python train.py --crop_scale_min=1 --decoder_norm="rmsnorm" --decoder_activation="gelu" --decoder_mlp_ratio=2 --decoder_inner_norm=false --residual_init="none" --eps=1e-08 --one_sided=false --adamw_weight_decay_other_params=0.01
Rows from block 3 of the text decoder, named by matrix and row number. Rows with one number belong to one neuron. Each number is 128 + 32 x the weight over its row's rms, rounded and kept within 0 to 255. All counts start at 0. Numbers have three digits each. After the name is the row's rms in percent of the matrix's.
# fc1: MLP up (decoder.blocks.3.mlp.fc1.weight, 512x256), inputs 0-127
# fc2: MLP down (decoder.blocks.3.mlp.fc2.weight, 256x512, transposed), outputs 0-127
fc1.308 099:105122128102183137212188110156091139143104076118095161110121122095127124163093169122098126094130070122115133156135130127146098114129116143178155192143144121154158158124110081150126133077133095136141150124071125120097113135162136112075105076175126094080115163154130151159162125140120114098129141106136158135221089133141121153147158098176163085187090182117051124130146087142111098126181
fc2.308 099:125131124099130090109097101156140169135125156157096139137180132150122195141171091147168117128138125120109184163096146153098111196056159168112113159191064097111118126122201170103118195119079163157107097179133159139156121123107194055112126168117148144164148125133099110143113106088148155149140120156135155131116150141102144152123099168168094094144133110192123056118096173112101106147077
fc1.309 098:127109173106140083081096115121158095070148117102154143056122138129093220172093116128108122107072112143113139134103164107089093073142128094147169104086093113084153102117156155171116101131112107126124112214056131155118082078136122166104114145143148112137183131107092134130094090102125165115184128173186131152152087098162122115117110116155147163105094132145182167109111133134133096092116
fc2.309 107:088089086108128128162089050139120142117131159115091097138121218171171107158122148183091128123156097130109125085119076147100155131196141119084085109155113173119144140058138096090152146163150109168200178156163130136103222078084175175143109098129157075119130123121086123116166158123181072180114141104146129094150147156141119172150094138131107115126175064156113179108142167142123153083129
fc1.310 092:112166109115111139128177137106172179086145154092089158152104141119143197150138164185125172116165101152089130122149095143068132159126148173065155126145120149071166124141121133092071132157132111125159149089162093135129119099141134153056138180119146135125073083098172126162088113096104203129092093154154080160155149107159114140153168160110214132092130111115113125151166132167104132110123
fc2.310 094:143116105140113140110158130091117140105127166107137086085126146091100101148145088167115121137149077134154121141171114123163138143119130100157100071136107196135169158092140174138177117115107137108116077168176140113105067114074114144108049078178122082082080143116145097142146146054109114108127188164161175182120105150170125163111146174065087111157151190110107115127125110134187126149182
fc1.311 102:140101127133142153145142125155121063100159127116156102085101103131112146106138095156140131121182156137125094153149104109167169185080110088140154144189167143128156153137093147180153192124151107134091166203090120158144164120177156099084109122162141187130155176134130160185116132188156108194124080125148128097148108072146155128144180130143141205137238123129116208089085100143106087195182
fc2.311 100:134127088180085132139194115113097088151107137083110090096149124142139174191098142189137126184144130158183132137130061090125104176179149161089127124112162112134091143147132158160105115131161131101165100122189167115063093167117089140147183100142135093131081074119140199076132142137123126088149095205077105139175148069103108105170102091145134136192118176166162110116114180134116124098108
fc1.312 099:146096092102180213133120095093091155085154163084080142175146140134205091132115089141147108115139124116090100120094159067116105143086101159139111122192176132151103169097103178115119153098098166108160096146179143151093115176192128129120107113155138169136103091069104122136134047117127172110169133089140123140156091076118152108076106148067138174134141132098077148140091057157127145152099
fc2.312 097:160126119160082057104129112137150156134118180137124138071079092123156098183076180099059067106098100128138096150169093116092151149070143103154089079137114105083168110104089119130085160069125084189126166200114142146073147095097131115067127150078175134130137087132176148102141071149067092180110116154152122092156137147156177119187180083150141098169162091162143097147177153112092139088138
fc1.313 097:115113151067164145146094068149141149112129110096143136129102184147165091099124164085134121135133138135110131110121056123139175141097114167017078128160138123096113157113154127136133102157124115104153131203168104097103101111107189084124100109118153080110175124126155146134159110115159165152168120107088198142113140120082123161122157143155175103148126092130127091105163108122179109153152
fc2.313 099:094159127078072108155158125082095119124184155120102147112126083191089129205151169190165102156119130073178163173140112134108147057158118083197154181126170126075146130146064150137147139142125091158116161103088131156146090162184129129131173157140087065123089159100143139102139121130162134102165097176121054079129115117131094079137116111098120179092158109085120160186132134125091105172111
fc1.314 117:114130103170068106079110135125143150086179133138117124117141170083123095132177094073144187144129109118151102088079151083100159100151108132090124194084126181111135173058087105132068119096163127092190102118133167141184144099129096098127117054135145135152115100125122146135162083082122142136073077138115118129113094069096140147076116139161108158142138175126122192074134141142165114121142
fc2.314 114:141158164151200101166163118146068155095138127132147138188117129096099107167119115138114109164168121119156170144074102171103124056096100231073145149134126124138119129181171109115102075109122109098143110158097143095163124153102111098060138113099231117099060112177115157155134099142175163150114097124189125132101112160131125153099128122148143160154091152139092095121203071099177121138135
fc1.315 107:130144154083153161167104114098147147132186130083131129058051132135132150125133144154090093154135167170122122168120181145102095090122117152156142167072158155121152093077084121119107130096166137118130115201124119127106095174138194100106119114082109078117120083097114149117168156164204157160132030100135093121199134132147092116134160166183134137141163129101110204095149162164141132123139
fc2.315 113:104159213046149133143089188116070137125197169139123078100120100104090093108084150046163133151163105100121138143099145144147111145175118125136105100107091108121127074147136178126152141173100155156148173125111148124163090124122129113148126080145119158160165123120119032160096147113132151071092122151136097091142109194125114067158139118114133161148091122154142124094141122169079090147158
fc1.316 099:144143082122112092127110054175108144109137157101133077122130118091216119141133153108125074161057137133115101154074104102138120101120122051148122120073135100092202109110095138148138185158142144147121175146140142164141132156077107144124104150117227142116206130088084120136154125188141115101167146152123066127126146101094134203156113173104118173174188125054154071103176161116159097108127
fc2.316 101:116090096161115118155135108183157100128155091190132147166190161134168129183141115177156137127124118098099175095087145151101149184120122158085070141159147107094059121117133136109124094172107101203113092152114172116128142162129138121132143174099114065109056091094143110164150144101107129089154108125149153178154139132108112102177088091079086117084131164166130076118174083134160141017150
fc1.317 106:113123141144114091115117093171132088144144067123089112167101089155131119052123099112062069111115100139174119135125116092123126129123159187103179144108125122172107164173069172145084110179101162118116123093123082173138140137158185136139153125157219099114108135147099169123115067101144216124117104066122100138119140067138144179090115184192161111077131093075122154141129114090139168141103
fc2.317 103:120106136091182144160130162125131199145116139127182136106083062149093106103138132136097141124142062143103130125121141144159140130125172120065120241122084098121125100131167130148088135131092168153066117121116159113184156110160120142133120105095150114129121107087081120132102130173138092117146091145101164092142097134103160135087052144152095115175090058133145080184110128157115088154144
fc1.318 109:198127122081189150150120150052121093122171115141127140122125090098195125156093160175102168112174159116136107124088164089116114091104181158121118170087114136106171173136154084118121097229092092107113142154099132103078098115179129093132094193181127148134114109125154151159100166164126111118099124050133138138137178083159183143098121148074172135098100122113097077147176129127104195135129
fc2.318 112:092095121214112155116119071176138147138069121134201155097139130125146148188153183113179129124108132091142186080083127098102138097136136146169202094101162187141095144122109119160151162103097135116134166105112125146090161124158163129138136116222124138126143109124141100113185117168102093123112162130086162157138095109079177104148161145090106136126125095091116100133162121172135130127165
fc1.319 098:134095118158134129148112148114093139147121142112157107156178069125157078143095129087125105113137120160118130083169069130109153074154112110133156173088188164122185125079153142135100156146057188139188094103163101125131116076132090083094078130187125112164082139134168139138089179151178137144091113117116191145068097115121139118113181126136124110152111151137149106078142146109195170180075
fc2.319 107:123175121152143163120116104103093068137151095159123071129065136088107182064144139157135091074076163112119111144137189208128147125166108138184120080129080116100135145138169084174186117189126136106086141133149127118150065094143107140147182116085153140076126107146125145086147132082097097120162099097109112172166129145111112141172187179092078133101122129100139103120166105089136098149132
fc1.320 101:082130133145124115170097160082063124150130095160119066162142131091139092120123147127054147081119150152111118066092139149128076121155146143117155101187108146128154203082137156157162135175137141124151120086121070149163135148106189135132143130173179129145136137112108073102106142127122184181165087185152116109091082150121121161180126133172123171149155129146094173109188169142141113108084
fc2.320 104:152119126131107185084162097201194203138160071117111093133119161153180162149127121126147123130129106085119100139155129091080115101127133127066102111126159141051121119193137133110099135163143141106076117144109161165128118124101139145161138147106129169172182078086180171092144077098142087150150173066115149166120156072182123122182163137136146134114116151192149119173180174155132130161142
fc1.321 101:162066163151113097154145046124178100049076120107092128147122160121105101179098129104121145088144144139089144163127121111096140111164138150103155092152162117113108131100096067176146109156127185124087115098095100150170183184158122149142124168189153099128135070107114166160132180093092171111090041143156180083096081066179146133155156098150140143131164147101158072108133140107082149132097
fc2.321 102:142093152188098165149126165127112145126133152158114161090120193130161092160074124101111143126099096129141135081104085168065134143105186174158161054134146142134194141142153102171109114108057076141144107127178105169158072147159102128099105059106173133102122121113158131134117154153135133114122090154125125108147088128128097102141124148140131051125106091148140138189142170157173159128140
fc1.322 091:112128131148149078057154126121155121162093092162150144142134153101154069095092143097174128100205147161125128134141141060139131083106143152124090098108067155173146148129121073137145155122107048079095141079104168113193126113164138110155129170132091163178088146148108105066131081087153099141145085163173061059148131169101145142104141157074139163157111136169114121142127165121152124095142
fc2.322 094:105070123102136156168130141111143202100124136126139110142105080129124093160147163099140129088129179169071147110136040101148105149066178125126163121171160117107110154154123200132166127106047139101093109152150141106171102171120122125107117114162133128132197154147082132176175154077090168143145180141101151124105072091125117216068157114089121124101123096113125138105110153174082104143137
fc1.323 096:070162140071141126107181190122110144062148078111130088225113112110148145126081120099146072160126095127147131121087102145192178159148209126115160117143087162122143197103186110153122152158099157143127128134191074118101131123146121118066095118016135164126124100134130150149141116114099106125114092121123171121113195119112101085138106120180137103100142104144081118104100156137136116166122
fc2.323 106:084127099086109165138119089116120199149123126056161153147108174079129132133110085103080109125071129127149158184130136082185045119125124156129131155111149124164056133109112093128127155117106129158101111051135154157138077155131094135147185137094180146197110154157157140072124104087120155139136070088156132141086197154108102081128104153118172129189140116160136116165210105113134102091183
fc1.324 108:177161115147119140135115110075153133159130185116122125100139141166168167109107072158133113162135042161104101106141143080076169077162133150119135064133158081149078100088136135137152147131130097141181132117113125103163094131107047111083091174079192166134160144064087134138128173163174126127069140163068123098158103179132191166075095118066186110182142135085093115142125147152112149117147
fc2.324 100:086146158131063154126101116138102102130101102099123126146097146115152141124120191141122126136151139172161132131122131068094090123183132161145092131097159092136136135117129072089116171040121128196135121075103022134072122100122080067138174158104062120103136111091088100144134067128114101118102140152107189136167162177163166127137124094068083174195144075086095157063115134110202127144077
fc1.325 106:155146125158185123178129184120129103138184123167063121150121075166217096121131139136122161107108152127136129095147093145151117154081115153146141193142120137117183083178091147073153140147107107149071123086142166209140128069162184102137165109191141099129174158066123174136090148126127094126104114122058171065146148179124114134143131099140184092178087113142120093096122128141109122098096
fc2.325 102:102104162133150141142125093185141173108093062104129105147115128120133092061079113121149115131162142104114160127103180106141084120167154180105127095142143130142136157108123115161152109098077096118129139148112124150126184121180121195165095164157121183064096176080131144124113149066189141147118137091202067139125119094148100069129138141119091121188109139113155152075145156117081132144128
fc1.326 100:118125124128134098087094033114183120142138108137206146118173164119126153097112128131164128192143182105091143121103102081128110133129089119105119120059144127149131100101101132084067144124142082165180118141145190141180165082140191154160097143242079070111171122094138120105093182106145158127126129155092174135153129094097077154170138116143143116104118141145145095075086129067133178020094
fc2.326 100:160120107127161156151158120113152157205133118120048122198092110145161066112109137170095089091123130147116079126111148133101162168163163105149097132190138126116094117111110149101153145181181145134149114140180143153160065199079140146069176143071100143113137105095180104144138129141163165142132120095161141122119135150128180117118133124000149108112108129136136115094099151141123129154130
fc1.327 110:070089121125164079189119118119135123142163147099138152105141125139146132180120117140030207089139157120115132149152168170116077164134095127180103152092190086118103076167089113165120139155117120119103148136156165095140130101130134098165169131136155195146089117120109192110089179168103176097153161062136074090092116122162138131142149131159129126125122158146196099072112087160208086089145
fc2.327 106:145154141115149133118124120101120126123176089100113116118123162097150142090056129201129093165124145199165154123080110118171098153103072111166142064081045115150120120120095143147113117151134116172164145162111141067149152098162092134156147121121106167080116158119150125138165089139176148139120159166117163101141132127151162163146159129079135155141217055064115121181136177128177118178100
fc1.328 096:140160086082144098136128079114088121152139066142182127157104095101155097155172140084144112142067112127089132113096108161181151106162116173128097181112203117116118112127081143086117089165134091149136118151170093108130166106070096134125122146146160152100078132138159102176139134138125109142143131131145089159133073141162133120145129109188080182089194156098092171178118063127158160098107
fc2.328 096:182138116136084129086151161164184105160123159070141153176131185129200073131122082164104146149123129166129081154122075156102117113109140130098168113171084181146136110096126138218118067104131096154131148107144145123188131122146139122139168101113074163140147116175123145113126108100122074127139086133178059073135194115126142079163120149137205081201140067139133107104116155138179171138154
fc1.329 101:125155166100140128149102121092138112124151097123140091165098108135168155093104175189117099137091098181145171127095121142110131171121171122055115166132118121106122136101192120121076071118180125120136139156179155107113105119132119122121116162113240147093101141140140150077167150104147135066192083235185114149145135120162094157122200174215087161141153113118174086155046154127119126083135
fc2.329 102:129136162129112149098159102152120136128076157141137094185107176089123127170152125141119135144167162135138120160147118089074128144178148185134149141113154161136130152183115120126152095115127089056132127140139139203130145164147146158102123130102178112147084110120103070115135125132151148129101176113124134109133153104112108120117099110132113126109166153173110196090121072183139094145125
fc1.330 098:108159103124114125126126140098146104119149097190096123143119190143111076152129138093187168101053124124129163123070160186101094106136168157037102150128102092125125133145116121095094127140191166120146136104152147148119145071092163147052079167174181146089166137116131171156159120137134159148100151141120099107089081115107083111141110128133129118153090075132081077173104086157172151165119
fc2.330 099:174138162142128098111170164163047125149135179122124162106182155170180165145134170184138127164108111136156096117114139154097197119151131139094145092166114087168139143095121148095123103104106151127104120141113083129131079210115102106142123148116129154145119117154098149094096092156125149130057066194176129152165111093150091099135213110139138175150107149178170133104186156096135122101111
fc1.331 096:113130143141174125097177076111124068090122142088176143140141105205178142131203112141094127133166089133119156081155136106117144159079115159170123143104130109116081154159166108124128192166175138092199091111157150097141056107143136143162166135154119153098109103073148117127115148135122141113114102089138183166122098064118129115101112098144099145133109124196121133145144144090067124113062
fc2.331 105:124136098131103147061066100108086125169123118095148159059094151139088113124140122166174103096097135191106082156162110134084211118047132113128136088162131090099154166155121063103079119123153106136100090123115100174078098165088162192115195123116136171139107100128176141155118088086105130141149169113182131159123155160148105174162120137118157129134178188108135147069145111170134103151131
fc1.332 098:137077108136127135169100131135074134157079097130103047161156104129137086139126172079085153112075164067091070111102102120173127161102120172131126105135135124150184126150128125128111162142092162136173099088048139115110073139130124112157112104098161154117120139191094157156102165179119156075132121138146164110151109156093130203106115075132136147117176144125177099133114106081170192131094
fc2.332 105:057141089099097160108109115125136119073111100170162139092140116103130112100120148146105176139130142090131153166107126162104187048136103105131126140138068154143139163116138157165149136131114082121194103114096171102139129108138156097163100152111137124197117148103153159105109140096105157182147150192185178121158049148107126111159185117111112129137126125070136154101118146087102111112107
fc1.333 096:106135161089136130182096068120154133084182110113149153127062102141162142103132169185174155147143107060101094145145110049163114131109125107183087065090126133146133111092110183114123166115149080129159162077091113123096134133103070150172121151118144109111130127124135127113114139138172107131079216130228157087095091136101092142062124088105154152107131085113105111147145153146155116171122
fc2.333 092:140127145173125102144147154177098058119161098135179134175156066089120107132127130075096143122199181177187146110156146151076148109126088124144153150171151118182091123132142099090133115155133107139142071100148178145094158110100164093110103130087097083117135139089154083114134153097134127196132112086103111049170129115157155075139059127169127095115108134142068134036127131098150125161106
fc1.334 092:158142139097107144097161163108075159123125165182116165118090107118199112060109129123154133116141146105133097157152118108151118065115105181137171106110140193165147113150103161106122123171145116104198127094198152175110046115167149120136079116110108141089092099099180098153119074118117070095124112132158131122164128203179125165120121169123153146144171058134104084148114165138125165078043
fc2.334 092:110218144118099135147120132178159197152084082165108125121139149062112100150158066119126165161134133075124120118132142137075090155129094144083127119092117145134126099096129094109172082111102158153110141101147091061123205077132093153184096173144151155108155097091138177189096071090145165167102164133097178157160112102139170129098100115130171117093097149131129054163147161130196159155159
fc1.335 093:186072088164140156144104056146077109124125059110167119146104166087142132097106124104100124141167160119122160131077179103134124149199135104114137165099149164084089096176150157150117124163139093101096171117157176121115175054149135095147111207121103140090107138104102125091183175135115137131155141120039114130109181093188099099140143150137162109134157083104131126232113070124236148143116
fc2.335 095:119139250128072170173106129159100119067125116120088099109136131057120085132138130089107081128113054156112163104151077164154100170156156093130172138127130103112123180101070144144093122136150140046176147089139107150139073165067083127107191105086175134134124081154135125131104181157131122130117067135146140068135112156144162125171136142129097150134102167142123143114135130141150089131182
fc1.336 112:149151092080143125099109098080167127170115161156120117115149113148091163166107127164102091102160136117112108124080101124099107143053175137110094189086157167150217099150088174119073132102072115179178188140094101156138139133183124102115094104121097137153072133113082170129126144149155155194109108110147128115149117138174118116157151090118111073079118093191118151110124156062126133105079
fc2.336 102:173119150121124117171140172169130079136140158152202087188094118092192154108106125090152119062103135172161110085123105133096144124068098150145127126170128119169064173095106058173190156148172125110092118121116139079130132096101094120161184131145130124136104108144161141163071155117146136117120178207156122130132061110135144155153127143154139127136111119140070103146120147158130041105111
fc1.337 094:137142095207129150102137080149120100115143105119120098121121114179120164139172109039176120166081087180058153197147120129140201157115108125127154072106049138131171146112062132124108126168166109094125176100105109104127145117088140103124140128087120114146130104141120087089139119127157124106108107102157092153104119156115103091154140110126119121128112100129155142143103105130143173211109
fc2.337 099:154111105155134110123113162093070165112141097093073098132140119126156186097165128095158197081109177123176104085113143117167039130112149106137142060152139100128119129058140108088157150173070153154150123114105115180106165127162115140119182101150133110192144127114064104146121116156084093141114141127115139065111078158137132170134135141100107157138075132165129138087122116091102148137075
fc1.338 104:160135130120090143105142072130158151122121141088119186122134147129077134152157058154131072183140098140160154082124202119139117075166157145070155074120103182161116180117135069114152072208125121095155080151138110110134144182186032118142102074149067133075141172159110125175070121115076094176139119129112096125145113047118137109105103140145166131105145133134151160097154132175092075156111
fc2.338 104:154122183147099122062110182152105146133148136146069119138113149164106129177102152130147129135086151133133067138116142146168168129115101086184134107142099091156161127104150088130183123029166163156074094090153110122154136076075105078175135167074204133166086134164147094155135173113069170117154103108158084091105134116136099133120114109195139149131093065132160058179137121136133113090157
fc1.339 107:153148056100119128135112167111172125135102082105171090103178114188164124144073170179121149135064155171127059107105051108132096065078131147183126100107075117136134176084089185131112171105150144158093102172139121098169121157175098103145132128111144146156155089144117150204096063135127104162124126091153111143108114114136158185187186143158140144132135126091111130080105109115142082105096
fc2.339 110:101144114093134170083147160151039063139105138119141157137145104039086145168115195167101094164137121111158118172107118138233144142147130153140116139065080103069114097099100186074124141113136120142140146182102093154119117153130128127137167137173123140149113149097224129134117144110130085151113095120167087078159144156099127154122152133077102120205085125113134155151143145152086095109123
fc1.340 107:119159084200116151106117127214156101170149129078169177143137124099131138088175141111150061179147115136078118109123112159147133146183189153126125125128075139102139080109092171111160149150177144096084136160160105171149103166129189121071164155170147111153094123119120096175148132118121090108152119109152180118153117121145102149114169125113096114131108159111168212104131126139164123129128
fc2.340 105:115102133113162169116151099105170148130079087142092129069091167080087169151097134119086166155132123138139147118124153148126129146127078045139153076076093104142116200077138110140133088159140103090132119122132133121126153104085112141130012132141120084123143131123149086144123107127122164131133109071154143112081122211163157142077178192116140160107162133145135116116135133175171147085089
fc1.341 100:153110132119153105162142148102111099141171081122143119148139087151158151111157136144136098072138181102110131181092141134088092100131120155120104173110144131156147164140112087164131085142072187172102103063118140106118171145130139070133121094094102113112042118083106147149042159133106076086151133086104114126147107117096169151125120139221096143068135156068083170118104094065119132117158
fc2.341 103:124127180125093151086127108193126144160160091098148111100103212119161161130175136144105122191083105160115162173154166143097162130167157160080133156119164170112080060123090130132123140093118137100067084126184144134111090170114113142101177139193131125141163116146101136164162107124100143184101123127082106160089130098148133195158171074139110150170168101082124130155158093110120192123144
fc1.342 097:089108111104174120114150117116134129115102131142093163147120102210136144098134181104152154100128116102126102084064128043116131088192120159061117152117129103135077157141131156138110088135086114095134116101079199090137105172113091067164110126163142105115156082035137130131127125123173144143148102080150069096126115076149126145134135125087141099177102134094155115148113180162175060162102
fc2.342 101:118144144107149138158177130135196186118121114093179126126123131127161145129105080115040081123080118148132153117095132177112101139065091115143167163064126110121160119161140147114103153080120128130063156134110081112136168102071152114131131098075074087110178148109093120106105132090098115162120126094158131123220138147127143106124160154157179138133111121164164163093130137128104107131151
fc1.343 101:068131151131176141137162114163142091113081087152109112102086061123163155084072111144136166112102134182154121157164174130123191176115108099141088145114139123210110097112111135176127145100159157168145172104131072070182132105173136098138071130158105147113158171153108189120138132125129102111160117103179084068124106107119103106097127102093174057090157175176177139140170126121119088087139
fc2.343 101:114086154143106093140092086049131075160146134101137153154061139096148098147198097097126148159099106170120128152126133167124126072146137106117169123137154097093138085141147128088136114128086098145144086148162190094119126143071146125064097132078090155179185139130124071157136128132106127108147134118096143168130163169066131092084103107114117118194156145048123110118070094171074052111135
fc1.344 094:118162121170125106131157154082137148124150176113172156105116071089108074127152087176126091111128148120116113114147165182112138131140112153097111175184141056132140166130183085131163145155159117136122152161148068138085134164139083054127092096152115144124100190111160168110137097110122148123116083180151155145153154123145161104161076142091207083123130081129157134132121148153106122102126
fc2.344 096:098178127132096147083176097140172152088123075162063122128178145116145121119155109152090137111108159157145139158151126133150106134129144137127114170117143081135081103135158159192159112131131066067092129112097144099131119123095118133114132211122095127159108142119154110147138112132102153150136181073118129077149104170165143168118178133172145187138111171164214179139203136153117125144105
fc1.345 099:108157144160097125155197162143142102081097113138155133103158151117138184160132117198112075119122126130185145137115146161134154134098114092088094078157119069184085114147114116134123128100216122139164167149142117175076091162121151126150144102156150178134170178053120114057158078155151066123125071168062134074133104117176082052121105190102130096070116119179109149145128105139123091123116
fc2.345 103:147070104084180152102105127094052115158077111122134135142073154157167097129117132097086096073142134140115185085154126162113041118175110098206145122103125168096096162147138109117150177150100171098082140113142107147170142172209084091184130060137108144113117154145153179129112137087111141148104138134155117189082139146067092175107106126151116176179154127120119144056101174132144158119099
fc1.346 099:172113163138144104092156159098134090159140178171149108109153201127072123148141084215154126174128092115156166129113119136122071189141159168169108085152134177165129098161170134096112181111104103113157139194094129133115186085089106107102125159114146124163128075129116066132098104097081130157092125146193098102150089068114134129050164139108141137097132124101086128074073113129120099192166
fc2.346 099:151145076114146160164148142068105135102172077131101151132135126175146186117112088158156113136111104101088122116176123154140165131144156169126153083171126090220101128099094137149174148140167150065122130128093118128154123090212126128142133099117110173101121117069162203139138097103103087116167070134072095089099121115150154086076142069126158103168125135121164080127227135132147176147148
fc1.347 100:122100061186094138078114100090153107118102097123126133162088080073110141165161130115105107122092173096114101130187124147117159072139161081145127102082151147086157166114157125160134102094166166107122159115118159061086169203116117145147127137121147113126155105091064102113151141101164094129173182117204138073103121094092107131106126110142103128118151130107137106155162108073199128091184
fc2.347 096:161098121141130118135087117122108113131165158100083174171100146212100115129188155110105125132107149118125120115090128109158124132101160187123096156142138112083120065169153199154104129085100087090057153175125060183143091131090193099161085195125079126085085194111109168118132119135058067146135131127134077183104102113093165136138114081147107108117151198130111102113092146175061117178116
fc1.348 100:174146128090126193142160120127180085127110101080099119194081092115134143110078133150130139121135176184163146166141113108163087110143139122187108117150055128088137138183140077169155148218143089148115108166142086113168124135100153091161148137147059070144164107093122131167078190127121107132083129155138118154105100077117133172089158077089139157137110135140021138108105157100045196104143
fc2.348 093:123183148149132139116072175192094089132165148180087084112098135129144073134120182093156180147119132083116124107118077098097137127107157130177128136156094102150113126115134127094126067102113149082091153092113144115157115119135139096141164168131097156141082126104177138138105112114140188083201112083142121154087046117159120051171151147122156105119185141089170122113106165156113156138158
fc1.349 101:131112111179152106146143144129122104118141051107131121118108128174121116108109127101114124116165117138186160101172130121122106087097195184085091105134064118115165126114139122190095113130064093116168147107137137167122074120178148160067080152126114147118114088088068176108171079122194144127123139111105104063123187107141127056105109177123132113140091121098103108129092183109042077147170
fc2.349 097:130179164055157124139063071104175137125136161104127102084170115094153194068129187147130111183153128161173135178167177192079131158102161153144135132178135149118114159130220137118162146091129191167097108142174152145136147135142141141235110148163132124142166146091165069107156154102121176158136136172154064150154106182139119108156140100185102148112123166167093135095082099134125124171157
fc1.350 100:113110107135097111124082067103109192104170135122079111192151182100141164181114144130067093130142136130177130097141142076067101137150098112141191149102128093124097169143110155116125133173123137147124117150166154081138099113155111056124097098148116140129132115127165106140160177121153090102115108130095124102142120160068133084111142157152125134123092213129147096152173118086149199081178
fc2.350 100:131142182111146144130129165114136085145122120126162093161122180137132106151103109116154154065169176144108081142104160149068121173119105115140094157101191122092113128177178171176142061131118049128156048113088067100121134171197119163114171126080103149124162085159180128108124073082137119127121143125107176172152112131123090117112165139154106097118135172138110079098171114149088105171130
fc1.351 105:144099171132154214132123090134162083148115096102186161130061123101180039127140148121133148149151126124158132100120120115130128108110064158099186117126093118135112091127040123154151185140148155194182149132128082097083156165126070149075129101167148074125188130108142127135116169160123141153151154126105117166140075163143082086128106123101116141069129122093121099134156113131176094104119
fc2.351 109:115163162179141074165179049144157154121165087169112162117142099152126076146103158118174133145167142123125141153109141236074124155157103124087128137101123130133146170095096133151151157170096103150129191096096115123085083119127093141143127213178138164119080141114064168158127118152099168120116139146188157118095133137130112095101200156123130093107053124157103122054067200186200169143088
fc1.352 098:162167132148156116210089091167185175071119091163095178168103113125142149133132144125103129140092151116084101120108188102091168177059115178130109103153151116079100061113117187115132136124134214120140117095110185072161103138148140151153128105088076159089099143165132159136135129145159104145111115117126126129088114116140145141125112108134150121161119164137108125177141138088180100124152
fc2.352 100:108115119163079126083109183147132155085167149061131129123126178130165091098069127095137124149128116121123173099169057150120179089133175082101116161119069058182102137094106105142131132112133148147112133143134134084090096094109096135159098156164119090146216138104132132065139208113109195159154139151180121118093094124168111157103103154170166125133161122107126071126098183088135119164113
fc1.353 096:107108185137065116099096083139136097163214147087155134152119155101102130151147157147168108122138143131068100132114169131145185109124115098113114185127110169107129090138157165100131162143140109139146139162119131139158105118194140092119062140146151110136164122164070129136135085153097154194159162097139112110120170170159154156112126151116129116130130164137085190094127094151045134147127
fc2.353 106:141127149183167111151131133089086134143132125101182127137102094157190098081072156173128167190049143157088122141129162135156073119161131120086108181141165103116114130085128114079204112121128128114101163092127107060108145171112107126137144111137185093129139095126096140146173116121157089108116122142168140119101160146134140184098097086139083082159077180160131145140097172083138147108171
fc1.354 101:114205139171072065122123164128095131105142156140116143098104096105107089076149074073140097127104105211130142087102120149119099123116125120107157090120087111089113114150143179128143118149099176088111103106048126120133140191111121197166132146165176142128133086073083170123126110169160195204069111130158124141110153144218078152145094133110148144141106149069120156159084157098106137111096
fc2.354 098:170080092139162148105089116090175115141191177079089112127088091120187186110167183129162211109098142080087156121047111121070127213140122080107140153129143094088119064130164170132114074073134154133112150101074142116190147121086194154142114176089136180105153146097104157195106095094123160115097153082128090110118121115116082073140124163174109163122132094112094112137122145137156109161121
fc1.355 100:183093185121083158172165113129118083127169142122117110089103104140161111123169140121127098108196137060097132103074090111130116159183137154124146126132135107096141155127100076118159064168178130127111149081127097110113127201104115042127084107128078168099142094172113117140053150192161117132159129151136095167143167166113104113113113134103142159137139177156117053142100178098124045119100
fc2.355 103:147105088162107128067093108051110140139153129150139143149137090108135056125144071099092109101140170136134105111104166106109084090151075060139146079094160114112116103130118106129130111161149141161052099156094162143064120141144128156119097113109155095155129156128143147159066112149101189092188152121092105092096125136157194103154143183139118128143163118090175106111096127159135115136188
fc1.356 102:160159128150093111149157156117172146172212153103136105159193095110117147065108129135114099104081142122129120189168122188134075133127083139100143135109124076145088142141185058134131120195106189162107136100096093176129170084145122116157145046137171170118099032132058115136143102140139187119059142113086129097171142149179162202106140137115116116157124121151131151148125138092138091155135
fc2.356 101:100145104188128177132094106156088127124154094155148125107155170130183129131127079193171124071137070120070079161141109153151129089066130105204136132137136175095135106099112137129110104112153055105125112186109158125126121145124156182043126182095118156125123120136128135133110117117159090135155141158200112112145085079141140109141093167055057117137160091075070129141106165095152106114199
fc1.357 100:162179169108112055153136106106168129156111192053072096067049154153061127119066119195113092112092069129077143113107152146160132101117145093114137103067076111108155133094070138151110121127106120149135165140124140142194167110196164142147087166124080125088097159097117105180156117155117146104120129185055102064095148135077167155122110134127177064136135160101133151133137179140139179171112
fc2.357 097:094119139099131153108139144113097108113073109154110088068111156152149120181129160068109124130204138090118088152084099123130128084124145137160142123140077134118114147178077127132146171144048098168143130132096103148125147120106098133086139082147158178118134133113151118090090178100110123088080101151042087081165195126152162155154102179120014179106097133177121076120146116124075087102133
fc1.358 098:073101140154146153088130153104115108084115113152116116105182080159116148086117079116094165176132135158107110074116156120167113099120102172172139122134159118108143167158151133145152066133138073147132138096137122167196120094194133131085057161147183136184142117155100129118114116153110157092105141081086099138127114113159125112163112069120185158112140097133098178153130124156134085088125
fc2.358 104:138143171173166106206057091098120129143179141137133125136083159127073129098121147123132120097152096139084158161147132109138197097084129111110121142166139160133119155092058125136195104142097122173155127145060114084100093110125156162119164099129192132175168110125081134114097156160130104141124084098143163079153144204180123137060145147117020141105139180207140140124131077141059156158111
fc1.359 093:155108121109196160189133116156142118136178116130147131093096213148160113174135166119140110136052169176110149171070156125103109113102121114139182119159101085195091134110126155079089066174153117121102125125110155102063105129104132136140099147076130127084152082071138096137136090124151093115093148141139109098136095151158139119090160137097086122139119137176067115174148112178207152126152
fc2.359 094:077187083156059103127126154177120105162100110138133103133108110087134109134101144134189068193102137073110112115151137105159155150131154096131044090112136089142135152107141053133114114151102166112184108126123081155204125150129135117131111096158116075090114139139086141145111189075113118150093141168050147209116127130214104154118143138118113190095139094118127169144136176150126132133113